A small self-supervised image encoder, trained from scratch.
Model: 32-pixel images, arch vit, norm rmsnorm, activation gelu, moe soft, layers 8, width 192.
Training: muon at rate 0.0018, 6400 steps, batches of 512.
Data: 145000 training examples, 22.6 epochs.
Rows from block 5, named by matrix and row number. Rows with one number belong to one attention dimension. Each number is 128 + 32 x the weight over its row's rms, rounded and kept within 0 to 255. All counts start at 0. After the name is the row's rms in percent of the matrix's.
# q: attention query, key and value (stacked) (model.blocks.5.attn.qkv.weight, 576x192, the q third), inputs 0-63
# k: attention query, key and value (stacked) (model.blocks.5.attn.qkv.weight, 576x192, the k third), inputs 0-63
q.67 104 [ 95 107 120 135 123 108 130 139 160 127  72 104  73  56 131 119 146 114 134 141  89 118 128 208 145 128  50 115  92 184 124 113 138 141 154 115 145 134 101 163 117 118 144 102 161 148 155 118 152  84 159 173 127 136 157  89 155 144 164 129 159 114 137 153]
q.68 097 [ 92 159  87  96 163  93 114 145 132 176 137  81 145 111  95 129 125 119 180  85  88 130 161  41 136  93 151 127 119 118  20  74 136 148 127 157 128  99  96 147 114 141  81  79 133 105 113 126  94 141 132 176  70 110 151  60 107 155  74  88 134  81  89 123]
q.69 101 [165 126 124 124  97 105 158 116 129 134 142 109 171 125 135  97  96 176  55 113 160 134 130 134 126 167 125 129 125  59 115 131 138 183  93 125 147 128 164 135 111 205  91 189 158 139 132 109  96 175 106 178 135  90  57 145  99  80 150 128 113 139 128 154]
q.70 104 [ 69 139 117 143 117 104 105  77 151  99 168 167 159 112  47 139 139 124  80 144  99  96 125 180  72 111 151 107 161 226 116  95 127 154 134 146 107 172 111 138 215 106 163 101 171 119 179 158  94 158 122  86 175 163 137 139 107 123 113 110 104 114 150 110]
q.71 103 [101  76  99 129  95  87 130 173 103 128 149 119 110 180 136 135 173 103 122 182  92 181 114 185 102 175 163 140 169 151 118 111 103 140 130  56 132 147  74 134 167 178 127 117 199  90 128 142 109 125 126  86 136  98 101 146  89  64 138  91  35 113 148  83]
q.72 101 [ 62 149 125  87 200 177 127  99  87 112 180 107 159  89 144 103 164 103  61 160 142 128  92 176 126 154 149 117 119 198  91 101 167 141 118 118 158 180 140 146  88 125 136 156 110 145 134 174 113  78 112 125 172 171 134 160 152 104 166 158 138 172 122  94]
q.73 120 [155 122 153 120  89 135 141 110 149 138 133  97 107 131  60 155 163  98 102 133  63 108 163 150 156 158 179 145 177 177 123  80 149  99 160  93 159  91 111 134 212 193 110 144 147  70 149 129 105 116  62 168 107 149 127 171 121 148  77 127 136 108 152 131]
q.74 101 [ 62 195 119 137 135 119 165 106 154 118  78 147 104 100 172  99  28 105 115 121 139 133 131  61 106 128  96 133 126 101 136 141  83 102 102 146  73 171 216  92 110  96  94 139  86 143  89 106 133 172 152 103 103 115 162 129 158 162 146 159 132 111 132 155]
q.75 103 [182 160 117  60 132 117 189 144 195 108 127 101 114  82 146 162  90 130 132 120 167 139 179 156 146 103 132 147 145 154  66  71 158 193 132 150 114 125 119 138 123 152  89 160  66 127 137 154 128 137 163 196  61  98 132 107  87 172 141 138 107 175 137  86]
q.76 097 [135  95 162 104 126 184 139 106  47 119  58 182  93 109 136 122 112 125  86 120  57 121 126 171  78 134 168  75 146 173 169 160 113 104  78 132 186 112  94 103 123 158 131 128 118 107 163 145 108 152 111 125  73 114 128 134 134 131 137 105  70 115 174 103]
q.77 103 [117 126 148 133 190  66 192 142 128 132 137 130 178 142 113 103 167 125 197 100 117 151 164 131 202 178  86 109 153  64 102  92  93 114 146  70 137 132 103 115 132  87 182 104 111  60  92 125  95 134 194 140  78  98 110 148 101  94 103 109 194 117 103 169]
q.78 091 [ 98 173 137 170 100 152  99 116 182 129  99 120 151 105 128 122 149 147 137  81 159 111 169  79  77 164 142 147 120 144 157  95 101  56 115 112 119 130 160 147 167 125  74 187 146 173 138  97 116 146 144  91 175 177 104 201 125 131 130 148 130 156 150 135]
q.79 105 [ 95 160 118 146 172 159 118 126 154 173 133 104 120 114  96 189 169 152  65 115 132 147 139 136  90 117 133 182 133 138  91  84 155 137 112 127 160 139 148  77 150 125 148 133 124 101 100  96 142  79 123 122 116 150 119 192 130 104 106 152 136 100 133 103]
q.80 114 [109 105  70 125 161  81 111 167 118  94 139 115 150 120 143 107 128 160  85 121 164 138 111 131 123  25  55  94 121  96 100 130 131 143 113  44 114 147 144 106 155  83  82 113 101  90 164 124 176 132 168 134  92 162 126 113 132 121 113 121 160 102  86 106]
q.81 100 [194 138 161  72 150 128 136  91 134 108 205 130 149 146 146 187 131  66  62  68  97  91 141 110 150 108 150 100 168 145  96 107 117 100 154 112 129 149 141 119 177 166 140 132 138 130 105 166  90 114  62 121 193 125 134 152 118 106  66 115 147 145 104 158]
q.82 098 [152 133  75 101 142 134  83  92  86 156 140 110 122 109 145 114 121 185 156  72 150 131  76 119 108 116 126 137 137  88  70 156  92 150 181 146 128 113  78 180 170 177  95  54  93 146  85 154 188 150  68  81 161 132 121 113  85 144 147 112 108  80 134 142]
q.83 098 [ 80 124 132 164 125 152 154 126 116 124 118 129 103 124 141  71 134 175 130 106 139 132 107 113 125 116 133 116  73 133  96 115  97 118 153 139  48 138  87 145 143 174  61 134 133  83  82  86 127  69 130 122  97  79 148  90 129 128 196 145 161 184 159  97]
q.84 096 [133  91 105  99 118  96 151 118 156 139 116 159  98  98  91 136 130 187 115 152 159 154 129 140 109 155 175 144 124 160 135  90 159 141 147 176 146 112 108  81 146 111 122 138 165 163 110 168 131 146  83 188 151 143 103 173 229 144 172 113 122 111 122 146]
q.85 103 [109 119  93 100  83 145 109 173 139 110 180 119 159 111 135 109  85 170 108 176 143 104  94 142 145 184 108 124 159 168  98 114 114 158 166  98 138  85 144 151 127 177 203 150 168 112  18 119  85  64 162 163 128  65 138 144 167 100 179 155 161 109  98  89]
q.86 106 [150 104 157 173 156  72 120 148 102 177  95  93 131 136 142 166 127 110 129  77 134 149 101 117 209 132  71  89 138 111 184 201 150 113 162 124 151  93 138 190  53  53 126  75 154 139  61 150 142 143 141 140  95 130 117 110 105 153  54 174 105  79 105 151]
q.87 091 [113 188 122 109 179 108 105 103 109 143 143 147 158  60 168 147 119 177 101 146 142 143 128 129 140 121 181 158 129 145 184 154  87 120 113 125 135 125 129 142 155  89 142 185  73 109  88 126 111 137  87  69 145 139 103 182 145 131 125 170 148 134 138 139]
q.88 100 [114 132 171 190 159 113 162 162  70 105 117 125 100 127  64 177 105 122 146 172 148 138 133 125 112 131 122  92 155 172 146 148 133 120 107 166  47 139 112 127 137 134 146 131 100 140 157 141 109 124 150  46 150 116 148 131  97 111 132  91 126 117 179 127]
q.89 092 [147  92  21 123 123 143 120 102 135 169 160 111 146 156 181 153 206 139 156 107 138 118 110 137 156 122 130  96 170 154 154  89 113 146 149 140  83 137 117 176  77 139 212  97 146  59  90 133 105 152 120 135  71 102 133 121  83 130 113 187 143 181  92 111]
q.90 105 [161 142 140 164 167 176 144 122 169 154  93  77 167 147 140 156 140 147 144 119 119 137 113  88  96 147 199 125 160  99 161 118 122 128 123 154 107 124 118  74 142 119 142 154 171 142 161 103 139 150  72 142 172  43 150 156 101 116  86 117 170 162 132 180]
q.91 097 [165 120 134 149 103 144 112 132 100  94  74 130 103  86 117 123 172 153 162  76 138 201  79 152 165 141 132  56 122  87 157 126 114 186 151 124 105 127 136 117 121 124 147 122 149 115 135 151 140  83 124  87 165 152 153  97 243 107 152 118 155 100 115  90]
q.92 106 [126  68 156 130 130 138  75 153 113  77  88 176 117 129  67 133 127 137 141 144 150 166 116 181  96 114 141 154 140 105 166 105 142 101 136 170 143 142 173 151 138 141 131 169 184 155 137 134 126 156 109  96 177 158 128 185 158  48 175 119  93 107 101 104]
q.93 100 [107 151 139 143 154 157 148 133 104  98 120  97 141 175  99 149  85 134  71  61 118 147 142 174 153 132 152 121 120  76 122 137 157 128 137 135 181 155 171 109 170  90 183 129 127 198  97 154  82 143  92 117 177 179 138 121 137  96 114 165 171 141 119  85]
q.94 106 [125 146  86 172 112  98 101  67 135 159 126  65 125 165 135 150 137  87 164 118 131  61 148 132 167 129 175 187 114 120 151  87 157 141 111 138 129  82  81 177 162 136 150 133 161  91 132 160 166 144 100 119 155  80 122 137 102 120  98 152 127 121 193 153]
q.95 101 [155 115 126  80  59 135 128 177 119 172 107  91 145  88  80 137 121 168 185 189  71  91 148 102 125 114 135  87 100  97 123 145 105  95 165 153 154 222  90  84 165 171 173 134 125  97  52 109 132  90  98 126  99 103 153  96 148 153 115 113 164  85 155 165]
q.96 111 [175 125 145 127 117 126 141 145  76 194 156 146 136 131 141 122  89  71 146 110 141 128 136 140 171 186 139 126 158 118 142 150 118 145 149 104 162 135  67 176  86 130 106 173 160  56 141 175 117  83 153  88 138 104 160 130  92  92  91 203 178 149  94 154]
q.97 089 [180 150 119 113 152 117 170 150 199 161 140 143 120  94 128 186 130 119 123 123 126 120 114  81 117  50 167  76 138 148 117  99 116 121 123 154 158 133 138 115 123  99 148 146 146  81  97  96 122  89 148 170 124  84 149 106 156 147 205 149 124 103 107 143]
q.98 109 [ 47 180 203 128  97 152 109 126 142 101 175 145 136 112  92 193 159 140  81 172 124  92 164 116 110  93 164 127 118 152 104 121  96 116 183  99 109 175 117 101 175 134 113  87 184 142 115  81 114 118 138 102 125 155  82 206 122 118 146 104 113  96 118 134]
q.99 094 [152 120 124 102 130 182 139 118  73 147  89  96 119 121 145  89 104 148 119 143 127  67  62 120 120 148 134  89 123 212  66 173 172 118 200  84 128 139 150  75 106 116 112 114  92 132 110 139 126  78 120 133 126 110 142 105 157 152  47 114  82 108 110 143]
q.100 097 [140 115 122 145 155 149  65 108 153 118 152 157 159 148 102 118 109 121  80 124 103 116 167 121 105 168  70  96 135 134 131 134 120  98 134  94 136  76 206 124 112 118 130  76  92 161  95 134 132 102 138 132  78 111 126 101 181  79  67 173 176 138 141 144]
q.101 106 [151 126 169 108 155 118 159 192  39 111 100 123 183 142 140  93 104  69  79 210 162 134 140 120 127 136 142 135 178 197 125 138 149  95 128  96 127 138  87  89  77 120 135  65 125 132  71 179 109 131 144 103 120  82 100 136 164 184 100 124 110 116 151  77]
q.102 109 [117 139 110 142 127 120 118 112 112 154  54 108 186  99 191 136  90 142 180  95 177 183  95 106 188 132  73 136 107 131 161 150 132 130 127 193 100 107 152  97  92  98 188  92  91  82  91 135  80  79 142 125  91 146  99 128 138 150 127 184 151 153 150 135]
q.103 097 [152 178 132 130 138  95 124 129 136 139 128 131 157 128 116 119 139 130 120  95 137 139 160 106 121  45 109  65 161 109 131 118 101 144  73 133 116 133 133 103 109 157  98 151  53 141 110 118 135 179  64 126 101 134 102 154 159  88 153  93 119 121  99 195]
q.104 113 [151 123 195 131  72 150 172 160 133 121 179  74 121 160 138 189 154 129 106 125  93 111 116 151 125 132 151 163 134 110 132  95 133 150 114 129 155 138 113 112 115 185 159 101 140 188 100 169 181 179 118 176 152 122  71 151  92 121  93 127  83 109 134 111]
q.105 112 [ 81 116  96 133 122 102 171  80 117 157 133  90 177  61 125 159  58 120 133 134 148  96 152  97  58 121 174 137 112 146 108 186 141 109  80 125 106 141 148 154 123 128 117 126 127  60  88 100  86 120 106 119 126 115 109 114 134 124 130 138 130 102  67 135]
q.106 104 [129 127 119 117 103 181 135 127 154 167 155 102 122 101 181 165 151 155 145 151 127 156 135 137 207 126 157 148  99  79 134 126  38 100 147 155 102 107 139 115 125 138 148 123 121 160 134 127 121 120  59  84 150 120 109  95 145 145 138 164 141 135 147 115]
q.107 110 [131 102  77 194 172  97 218 121 139 187 116  99  87 117 125 127 136 115 150 114 111 177  91 128 108 128  72  93 114 124 121 152 115 168  88 138 172 144 119 167  92  97 136 152 133  82 204 177 134 125 162 156 114 134  90 117 128 107 135 143 165  86 129 146]
q.108 098 [145  96 144 119 100  95 148 128 123 142  68 106 158 106 127  93 143 141 144 129 144 123 169 126 100 147  89 124 153 161 144  96 115 175 167 140  95 105 174  87 127 135  85 128  97 164  98 146  88 102  69 109  76 112 100 150 146  81 144 175  90  82 171 135]
q.109 097 [118 150 178 137  99  76 156 111 168 146 142 115 113 120  87 191 112 125 144 133 101 125 125 126 101 104 151 111 113 136 150 152 126 127  74  98 164 204 158  70 170 118 135 167 125 156 157 122 116 141 148 133 141 192 142 102 158 150 126 144 104  65 138 117]
q.110 103 [133 123 113 148 107 121  64 147 185  99 119 153 118 115 124 139 103 103 171 122 147 142 162 131  93  99 113 110  64 170 122  95  98 123  75 169 124 137 122 122 106  86 149 169 160 199 118 162 177 147 137 104 193 149 144  76 171 157 160 128 114 139 117 185]
q.111 102 [ 97 147 109 124 160 140 102 109 143 125  82 153  96  81  88 132 133 163 130 106  91 188 156 120  98 133 117 106  74 126  64 130 156 159 105 113 110 167  81 185  60 136 118  98 140 179 149 127 184 133 159 131 124 113 125  68 135  95 191 163 132 133  77  94]
q.112 101 [194 132 255  88  87 132 141 197 109 153 124 133 172 139 137 163 123  83 168 141 125 132  81 109 154 138 108 105 114 151 170 104 159 167 138 125  66 131 132 126 103 151  86  80 137 133 103 113 135 139 115 104 154 168 123 167 143  94 155  99  72 132 132 150]
q.113 093 [111 147 154 177  90 149 110 111 124  56  87 104 138 174 104  85 137 115 131 182 145 147 108 141 100  98 164 106 123 148 104 170 167 122 103  90 164 143 141  89 172 161  52 139 172  96  89 118 129 135  74  90 175 126 124 157 156 122 149 149 126 147 158 156]
q.114 099 [ 98 118 136 146 135  97 170  85 124 140  85 118 151 124 122 101  89 153  90 112  48 157 144 170  97 100 126 124 109 161 141 121 105  87  84  84 112 159 123 128 177 137  65  78 113 149 131 176 174 134 132  69 146 143  82 124 157 121  45 131 131  79  90 143]
q.115 109 [ 77 139 100  57 104 101 113 186 135  53 153 138 179  74 133 109 156 151 225 102  87  95 143 109 139  90 111 150 149  97 127 111 123 115 117 139  99  97  79 150  92 169 141 121 132  86 132 100 134 131 131 181 105 152 108  99  76 170 187 125 137 131  59  78]
q.116 120 [104 100  27 130 190 105 104 170 123  70 103 123 151 119 136 173  94 129 147 133 161 113 126 122  74  75  97 153 102  83 126 161 179 154 140  76  91 153 129 186  99 138 122  85 134 119 175 153 214 129  94 110 122 136 131 149 173 105 137  95 186  85  77 128]
q.117 098 [220 165 178 163 119 124  50 131 127 104 118  99 202 192 175 104 132 104 111 182 121  68 165 134 121 111 143  88 170 139 117 119 161 169 117 151  87 144  94 173 148 109 126 137 155  99  90  91 153  74 122 103 152 145 121 110  79 129 190 105 137 109 154 169]
q.118 101 [162  93  77 111 126 129 123 124 136  92 150 151 168  98 129  58  99 109  83 187  80  72 120 173 112 116  42  47 129 102 112 166 193 135 158 142  77 107 138 141  91 144 166 167 159 125 169 140 117 126 194 128  80 133 149 121  91 136 117 125 112 128 145 101]
k.67 106 [135 133 110 124 154 160 132  71 188 111 124 125 135 149 110 138  90 182 112 140 115 134 208  94 156 118  73 114 146  86 124 124 131 112  64  95 137 111 106  86 108  80 113 142 108 111 187 113 139  72 136 133 140 191 111 116  23 118 113 116 135 126  88  94]
k.68 099 [108 134 204 118 100 250 150 135 146  88 155 132  97 138 179 168 134  88 182 140  97 192 104 154 139 110  80 196 106 114 125 141  44 138 150 180 109 188 156 175  84 106  96 147 132 130 156  73 118 133 128 141 151 136 111 145 121 149 109  91 149 135 106 131]
k.69 100 [109 127 153 132 143 144 150 161 109 143 113 217 149 154 143  76 113  71 145  75 173 111 123 158 182 101 113 133 185 169 154  71 143 162 123 178  93 170 117 102  87 123 158 161 142 162 114 217  79 123  78  69 117 112 155 125 163 111 182 106  99 129 115  80]
k.70 111 [144  96  63 118 160  53 109  82 148  97 112  85 103 143  92 109  78 126  83 109 122 122  94 153  91 118 136 154  85 122 126 110  92 119  60  88 166  97 123 148 126 141  58 158 138 122 125 126 152 189 203 155 165 204 116 115 130 100 130 125 149 123  95 126]
k.71 104 [117  36 131  90 101 115 154  66 108 109 130 137 123 131  59 117 100 117 150 130 102 112 161  90 117  95 133 101  99 168 140 148  27 134 136 119 104  98  94  97  99 106 131 158  97  78 135 104 107 163 169 117 116  95  81 121  88 138 109  69 130 149 140 109]
k.72 104 [140  66  81  80  44 123 115 100 115 183 117  51 100 108 131 105 117 116 148  98 155 156 111 122 100 124 135 105 126  95 169 111  68 123  82 129 162 152 155 115 117 141 120 146 117 166 169 127 108 102 162 129 168 165 134 121 178 137 109 103 119 189 187 171]
k.73 121 [ 85 128  84 109  52  41 141  58  82 120  93  88  62 127  86 133 119  79 104 116 120 143 101 129  45 125  84 174 102 160 128 121  68 137 116 127 149 164 157 121  85 155 153  82 107 111 146 110 173 169 165 126 155 164  85 149 176 134  97 124 116 123 151 187]
k.74 097 [123 184 147 161 157 215  95 139  88 178 181 118 122  85 171 102 154 123  90 106 123 119 165 180 154 122 139  95 152 122 101 114 140 119  99 138  56 187 148 162 132 106 122  92 172 138  96 110 118 146 137  86 157 170  97 128 116  60 140 148 102 173  79  90]
k.75 102 [147 189 198 149 175 151 123 146 160 182 192 135 153 200 135 134 179 132 101 102 107 120 141 123 109 115  97 162 153 132  63 107 171 165 174 157 186 110 141 175 102 143 151 163 107 124 165 143  57  53 118 144 126 146 109 120 135 174 152 146 142 133 114  97]
k.76 097 [152 132 124 104 147 170  77  65 157 142 155 104 132 167 123 142  88 147 107 133 140 122 113  80 141 107 197  74 165 136 154 111 182  85  82 162 182  68 117 127 145  97  91 154 146  96 172 158 127 147 115 128  91 115  97  63  85  50 141 114 110 128 122  85]
k.77 111 [149 174 176 157 105 103 166 122  77  89  82 129 156 127  89 135 144 147  85  90  89  82 138 177  93 109 183 102 109 151 162 123 201 155 165 152 122 124 123 126  66 166 140 151 135 130 114 100 117  96  87 134 147 117 142 184 119 151 120 141 111 147 115 133]
k.78 095 [127 107 110 110  94 125 172 152 173 154  62 112 160  88 129  92  74  62 148 144 158  85 112 198 126 110 111 204 160 186 138 119 100 118 141 165 121  87  87 145 136  72 120 137 139 156 123 161  97 136 162 166 143 142 151 184 157 118 134 188 110 163 130 139]
k.79 102 [104  83 236  65 112 140 120 130  73 145 136 141  51 117 148 115 187 129 109  78 104 128 131 164 135 110  71 123 121 136 154 106 144 154 127 167  92 126 160 120  85 153 137 104  53 139 112 139 132 201 178 140 201 203  81 120 128 120 139 134 174 150 137 175]
k.80 117 [134 129 163 246 217 139 132 159 134 117 119  99 108  85 146 176 158 125 158 150  95 132 106 141 138  36  92 183  78  96 149 151  93  86  81 130 159 128 135 166 103 102 141 184 117 127 122 139 134 110 106 105 101 108 131  82 128 201 116  82 106 149 157 205]
k.81 104 [123 118 107 120  58  87 112 196  62 102 144 174 112 120 109  74 191  87 136 106  61 156 125 161 131 145 108 113 101 128 195 168 126  76 134 104 127 155 155 139 114 161 120  97  97 165 116 205 187 132 154 109 160 123 185 156 144 146 105 153 187 146 121  97]
k.82 096 [124 107  95 101  86 171 173 167 186 192 205 109 145  92  88 194 133 110 102 153 104 196 139  89 153 157 143 181 114 133  90 132 128 124 131 145 157 125 150  88 179 206  89 122 107 138  93  90 170 119  80  78 103  39  83  77 151 128 136 137 102 127 168 154]
k.83 090 [153 160 154  97 112 129 154  76 152 158 129 116 123 126 118  84 108 169 115 140 179 101 130  66 154 122 105  62  89 140 101 140 131 166 156 112 143  89  93 189 144 154 152 155 132 135 132 128 124 149 141  98 141 138  77  85 157 129  97 156 152 113 114 113]
k.84 106 [128 136 123 170 106  74  55 128 153 105  77 152 144  69 204 160 119 138 101 130  87 192  66 136 144 179 102 164 175 127 114 169 134 161 132 151 182  99 145 159 129 129 119 126 141 115 157 117  90 162 154 107 148 171 118  98  72  86 133 119 125 113 156 125]
k.85 105 [158 174 107  71 101  71 212 116 205 145 120 137 147 147  25 176 198 153  53 109 113 176 178  55 135 104 122  61 149 177 125 112 121 194 167 170 139 103 106 158 154 149 166 170 127 120 138 122  57 162 113 131 159 114  52 105 120 138 129 144 151  72 113 174]
k.86 107 [ 89 140 171 122 105 161 214 207 115 100 150 101 167 107  68 116 153  93 141 126 137 173 139 130 179 177 111  79  97  98 106 116 128  95 134 107  82  67 196 119  99 139 112 108 114 147  67 151 141  45  59 157 148 149 164 182 134 186 163 111 119  72 139  97]
k.87 101 [119 156 186 118  71 143 168 159 139 153 126  94 168 112 110 123 148 138 129  60 153 111  87 147 127 139 141 148 144 167 121  67  95 141 180  82 149 137 182 150  92  68 153 142 217 162 141  84  58 135  94 143 131 117 177 107 149 150 143  67 156  83 139 168]
k.88 105 [137 115 121 138  89  79  79 137  92 140 153 103 122 137 168 140 116 115 175 148 139  90  85 111 155 155 132 126 108 113 143 137 172 142  95 143  92 135 144 117 111  83 103  91 133 151 144 169  68 132 102 109 120 148 145 117 101  79  86 118 101 143  74  95]
k.89 099 [158 154 156 163 149 155 126 163 123 124 148 115 126 156  91 147 127 112 131 126  95 139 166 143  84 136 138 100 115  97 166 125 112 144 111 114  74  67 192 124  77 112  93 155 107 143 105 169  98 102  44 128 147 139 123 106 131 167  82  88 140 102 170 157]
k.90 104 [127 124 104  68  86 137  95  64 103  95  81 204 121  77 144  93  90  87 122 104 131  82  63 134 113 136 157 150 171 145 140  63 144 143 174 117 102 119 184 142 117 108 118 138 168 135 162 126 170  88 200  95 165 141 128 115  96 140  99 174  97 113 136 211]
k.91 098 [153 137 102 161 120 151 139 141 209 106 137 115 119 154 102  76 122 163 153 120 159  96 213 101 142 136 103 153 128 166 183 155 116 115  82 153 121  61 109 109 157 169  68 134 135 133 130  83 132 141 145 202 132 115 110  59 136  87 141 105  95  77 133 144]
k.92 099 [126 115  63 125 136 116 111  60 133 140 163  97 116 114 106 142 136 191  85 186 140 123 137 129 114 201 176 124  78 105 205 155 128 158  96 134 114  75 161 130 120 118 143  99  84 126 104 121 111 203 146 109 147 146 178  75 150 111 171  68  86 112 136 111]
k.93 110 [162 133  51 155 142 142 101 195 116 143  91 102  78 133 114  94 143 135 169 153 150 190 140 102 140 100 146 119 122 121 123 155 121  81 118 156 147 156 123  92 123 156 112  93  92 115 146 150 163 114 167 212 137  93 183 168 107 123 136 134 183 136  82 161]
k.94 105 [ 93 159 120  88  93 132 149  91  83 109  83 131 138 152  97 121  50 153  58 136 119  83 125 114 106 136 128  83  79 138 162 122  64 126 153 112  87  90 176 148 128 149 130 128 128 180 100  71 122 153 166 177 144 141 103 141 147 104 107 125  79  94 111 213]
k.95 105 [176 137  83  77  50 191 173 118 144 133 170 112 158  96 211 157 173 122 116  53 165 149 131 143 132 161 107 179 117 183 177 142 117 133 135 193 133 156 134  81 119 147 151 118 147 112 118 128 148 191  60 101 159  78 122 145 144 117  65 178 126 126  82  85]
k.96 118 [126  74 139 125 154  96  88  80  91 128 110 102 126 140 123 131  97 109 148 133  78  96 110 127 169 134 143 100  71 144 133 181 108 102 107 145 155 128  88 121 169  85 139 116  97  32 129 155 126 137 136 158 102 193 183 141 130 127 165 180 165 119 159 107]
k.97 090 [163 138 154 146 107 151 116 109 126 123  65 110 111 138 210 132 162 124 142 108 125 115 188 132 206 104 145  89 158 186 152 117 132 137 145 126 154 146 164 160 125 145 162 137  99 136 103 119  65 157  90 143 181 154 155 143 114 139 111 102 158  83 134 124]
k.98 110 [173 207 104 126  97 142 117 149 159 138 170 146 120 112 147 117 172 149 107 119 114 141  87 171  19  96  68  90 135 129  44  65 130 134 158 101 115 175 114 168  92 123 157 122 116  91 183 130 118 157 198 135 141 147  88  76 119 120 119 131 127  72 173 161]
k.99 090 [140  84  98 127  65 166 124 168 106 136 153  77 122 109 121 133 143 147 180 137  82 135 137 162 188 150 180 100 104  99  96 122 126 183 118 151 113 214  59  84 145 141 157 134  95 158 139 174 148  82 123  86 127 196 146  86 140 133 108 121  98  69 151  94]
k.100 101 [116 136  98  83 121 140 123 102 166 151 155  66 107 124 123 127 142 129 143  99 103 133 136 116 148 215 152 131 121  66 172 143  76 121 153 156 133 138  74 119 116 119  96 117 131 182 161 103 162  91 163  84  93 152 165  92 182 121 126 155 139  85  88 129]
k.101 105 [184 120 125 112  71  98 115 163 113  90 146 159  98  98  91 103 111 154  83  82  99 135  75 191 110 163 148 161  93  93 105 136 105 116 127 146 167 162 121 101 126 107 153 110 177 117 117 123 195  86 158  96  76 124 151 106 122  90 189 162 128  73 197 103]
k.102 110 [ 93  90 171 217 157 118 110 130 187 150 117 106 173 158 109 194 178 152 131 195 108  86 103 103 165 141 113 127  94 147 142 119 128 107 130 120  99 112 148 118 132 135 114  80 133 139 102 131  22  83  63 127 155 171 171 147 123 178 192 103 126  93 130 133]
k.103 094 [ 90 121 174 171 195 143  74 156 134 140  98 121 174 123 118 140 107 122 145 116 156 100 109 138 127 104  58 145 171 153 157 148  86 134 159 164 119  54 152 137 163 120 100 107 205 175 115 144 109  96  57 132 180 161 153 128 114 116 169 127 205 127  93  94]
k.104 106 [201 158 142  71  96  73  98 146 124 133 137 119  91 157 143 165  97 177 181 165 108 132  94  96 168 137 107  91 154 134 121 154 115 102 129 114 119 129 149 118 139 138 154 185 144 154  71 142 130 147 158 118  95 117 138  82  85 158 112 204 164 107 169 120]
k.105 108 [130 102  69 156  87  92 110 178 129 151 145 111 112 123 135  94 186 148 131 166 133 116 117 143 151 118  76 118 128 119 128 136 123 148 113 150 164 196 196 116 211 122 110 104 175 115 156  91 178 134 134 177 110 106 174 135 105  92 128 109 140 123 202 109]
k.106 107 [139 119 163 107 170 114  51 105 162 156 120 130  80 112 135 134 141 127 111 161 168  71 153 143 172 163 103 136 170 167 116  78 111 158 137 126 102  97 183 108 129 125 139 132 161 135 148 122 143 204 151 157 113  93 124 154 172 128 143 108 129 156 137 123]
k.107 107 [107  60 178 153 113 154 167 104 106  98  93 117 159 128  80 115 134 123 152 131 134 153 115  93 107 121 100 130 126 136 117 122 114 135 105 168 115 134  80 150 132  99 108 131 148 149 128  83 111  89 147 129 118  90 134 180  80 154 124 150 110 118 178 125]
k.108 107 [ 95 177 150 182 131 113  88 140 179  89 193 133 124 156 136 160 158 103 153  85  78  63 125 136 143 133 171  91 108  89 130 162  82 175 113 100  80 129  94  63  88  87 137 106 156 160 149 180 142 162  32  80  99  77 102 116 155  82 178 187  73 115 183  60]
k.109 099 [ 72 159 186 101 140 130 162 149 146  92 126 154  97 123 141 119 154  84 108 165 163 115 147 103 103 157 111 144 128 165  97  81 181 127 123 124 140 182 164  80  68 119 135 170  98 105 207 109 111 189 186 123 146 114  70 166 209 100 117 141 100 115 133  20]
k.110 116 [147 113 182 126 187 116 108 130 141 143 138 142 165 160 175  91 125 146  41 101 190 139 124 130 124  57 110 167 171 161  85  95 162 159 146 134 127 105 161 148 107 133 109 179 148 143 131 115 144 182 114 114  97  96  69 169 152 121 100 106  95 104 114 174]
k.111 100 [145 154 169 195 145 164 132 127  90  98 156  36 156 171 132 113 124 130 201 180 112 123 100 110 139 174 141 165 157 162  72 104 130 111 143  89 178 108 171  72 144 136 120 145 135 176 219 100 128 112 103 144 143  99 106 107 152 124 111 123 144 107 131 115]
k.112 096 [128 133 176  99 156  82  90 129  88 112  95 146 147 123 126 142  99 148 124 160 116 123 146  86 126 117  61 161 124 157 138  66 172 125 195 175 141 121 154 153  95 131 159 108 137  72  88 169  30 133 112  93 116 115 156 148 165 134 135 153 164 104 118  81]
k.113 096 [108 179  96  64 116 124 101 131 168 130 157 128 101 112 117 103 142  79 114 113 156 131 175 163 107 121 119 105 160  82 126  87 120  96  94 176 131 179 112  64 186 104 140 113 143 153 101 143 211  96 138 140 149 141 150 140 176  93 118 166 165 198 191  96]
k.114 091 [100 144  99 146 145  89 107 141 147 145 142 160 134 149 138  47 150 119 138 101 104 111 104 160  93 156  62 170 137 154  59 161 105  96  98 173 109 135 131  79 102  94 126  95 102 165 123 135 210  71 148  90 135  88  64 112 139  95  77 147  22 101 126 110]
k.115 107 [135 112 124 184 119 140 143 113 178 122 151  62 127 153 110 136 141 158 140 160 106 160 124 135 114  88 103 114 143 104 129 121 141 133 145  37 103 151 183 174 166 133 133 166 193 149  92  96 106 114  55 136 142 136 151 147  78 126 144 117 192 124 109  63]
k.116 116 [163 144 143  96 186 169 168 179 112 187 137 119 104  94 128 124 120  67  98 174 109 138 115 149 129 136 121 160  91 125 151  88 150  63 135 144 152 128 141 134 166 120 135 163 104 197 172 113 121 115 110 129  66  12  85  92 157 167  87 112  79 143 160 138]
k.117 091 [ 89 126  97 136  86 108 141 146 115 142  70  79  98  63 114 138 173 102 125 127  89 112 124  98  92 153 137  87 112 115  59 117 124  75 153 107 113 108 106 172 127 171 140 104 143  84 138 163  80 153  80  79 121  59 109  70  56 192 107 115 158 126 121  40]
k.118 099 [124 122  75 146  70 166 190 156 131 136 146 103 133 128 148  81  97 151 150  94  97 144 166 158  98 147 108  78 148  86 152 163 110 115 130 101 165 167  79  83 124 149 124 127 154 102 129 117 127  85  81 133 123 114 133 125 139 117  77 226 206 121 103  81]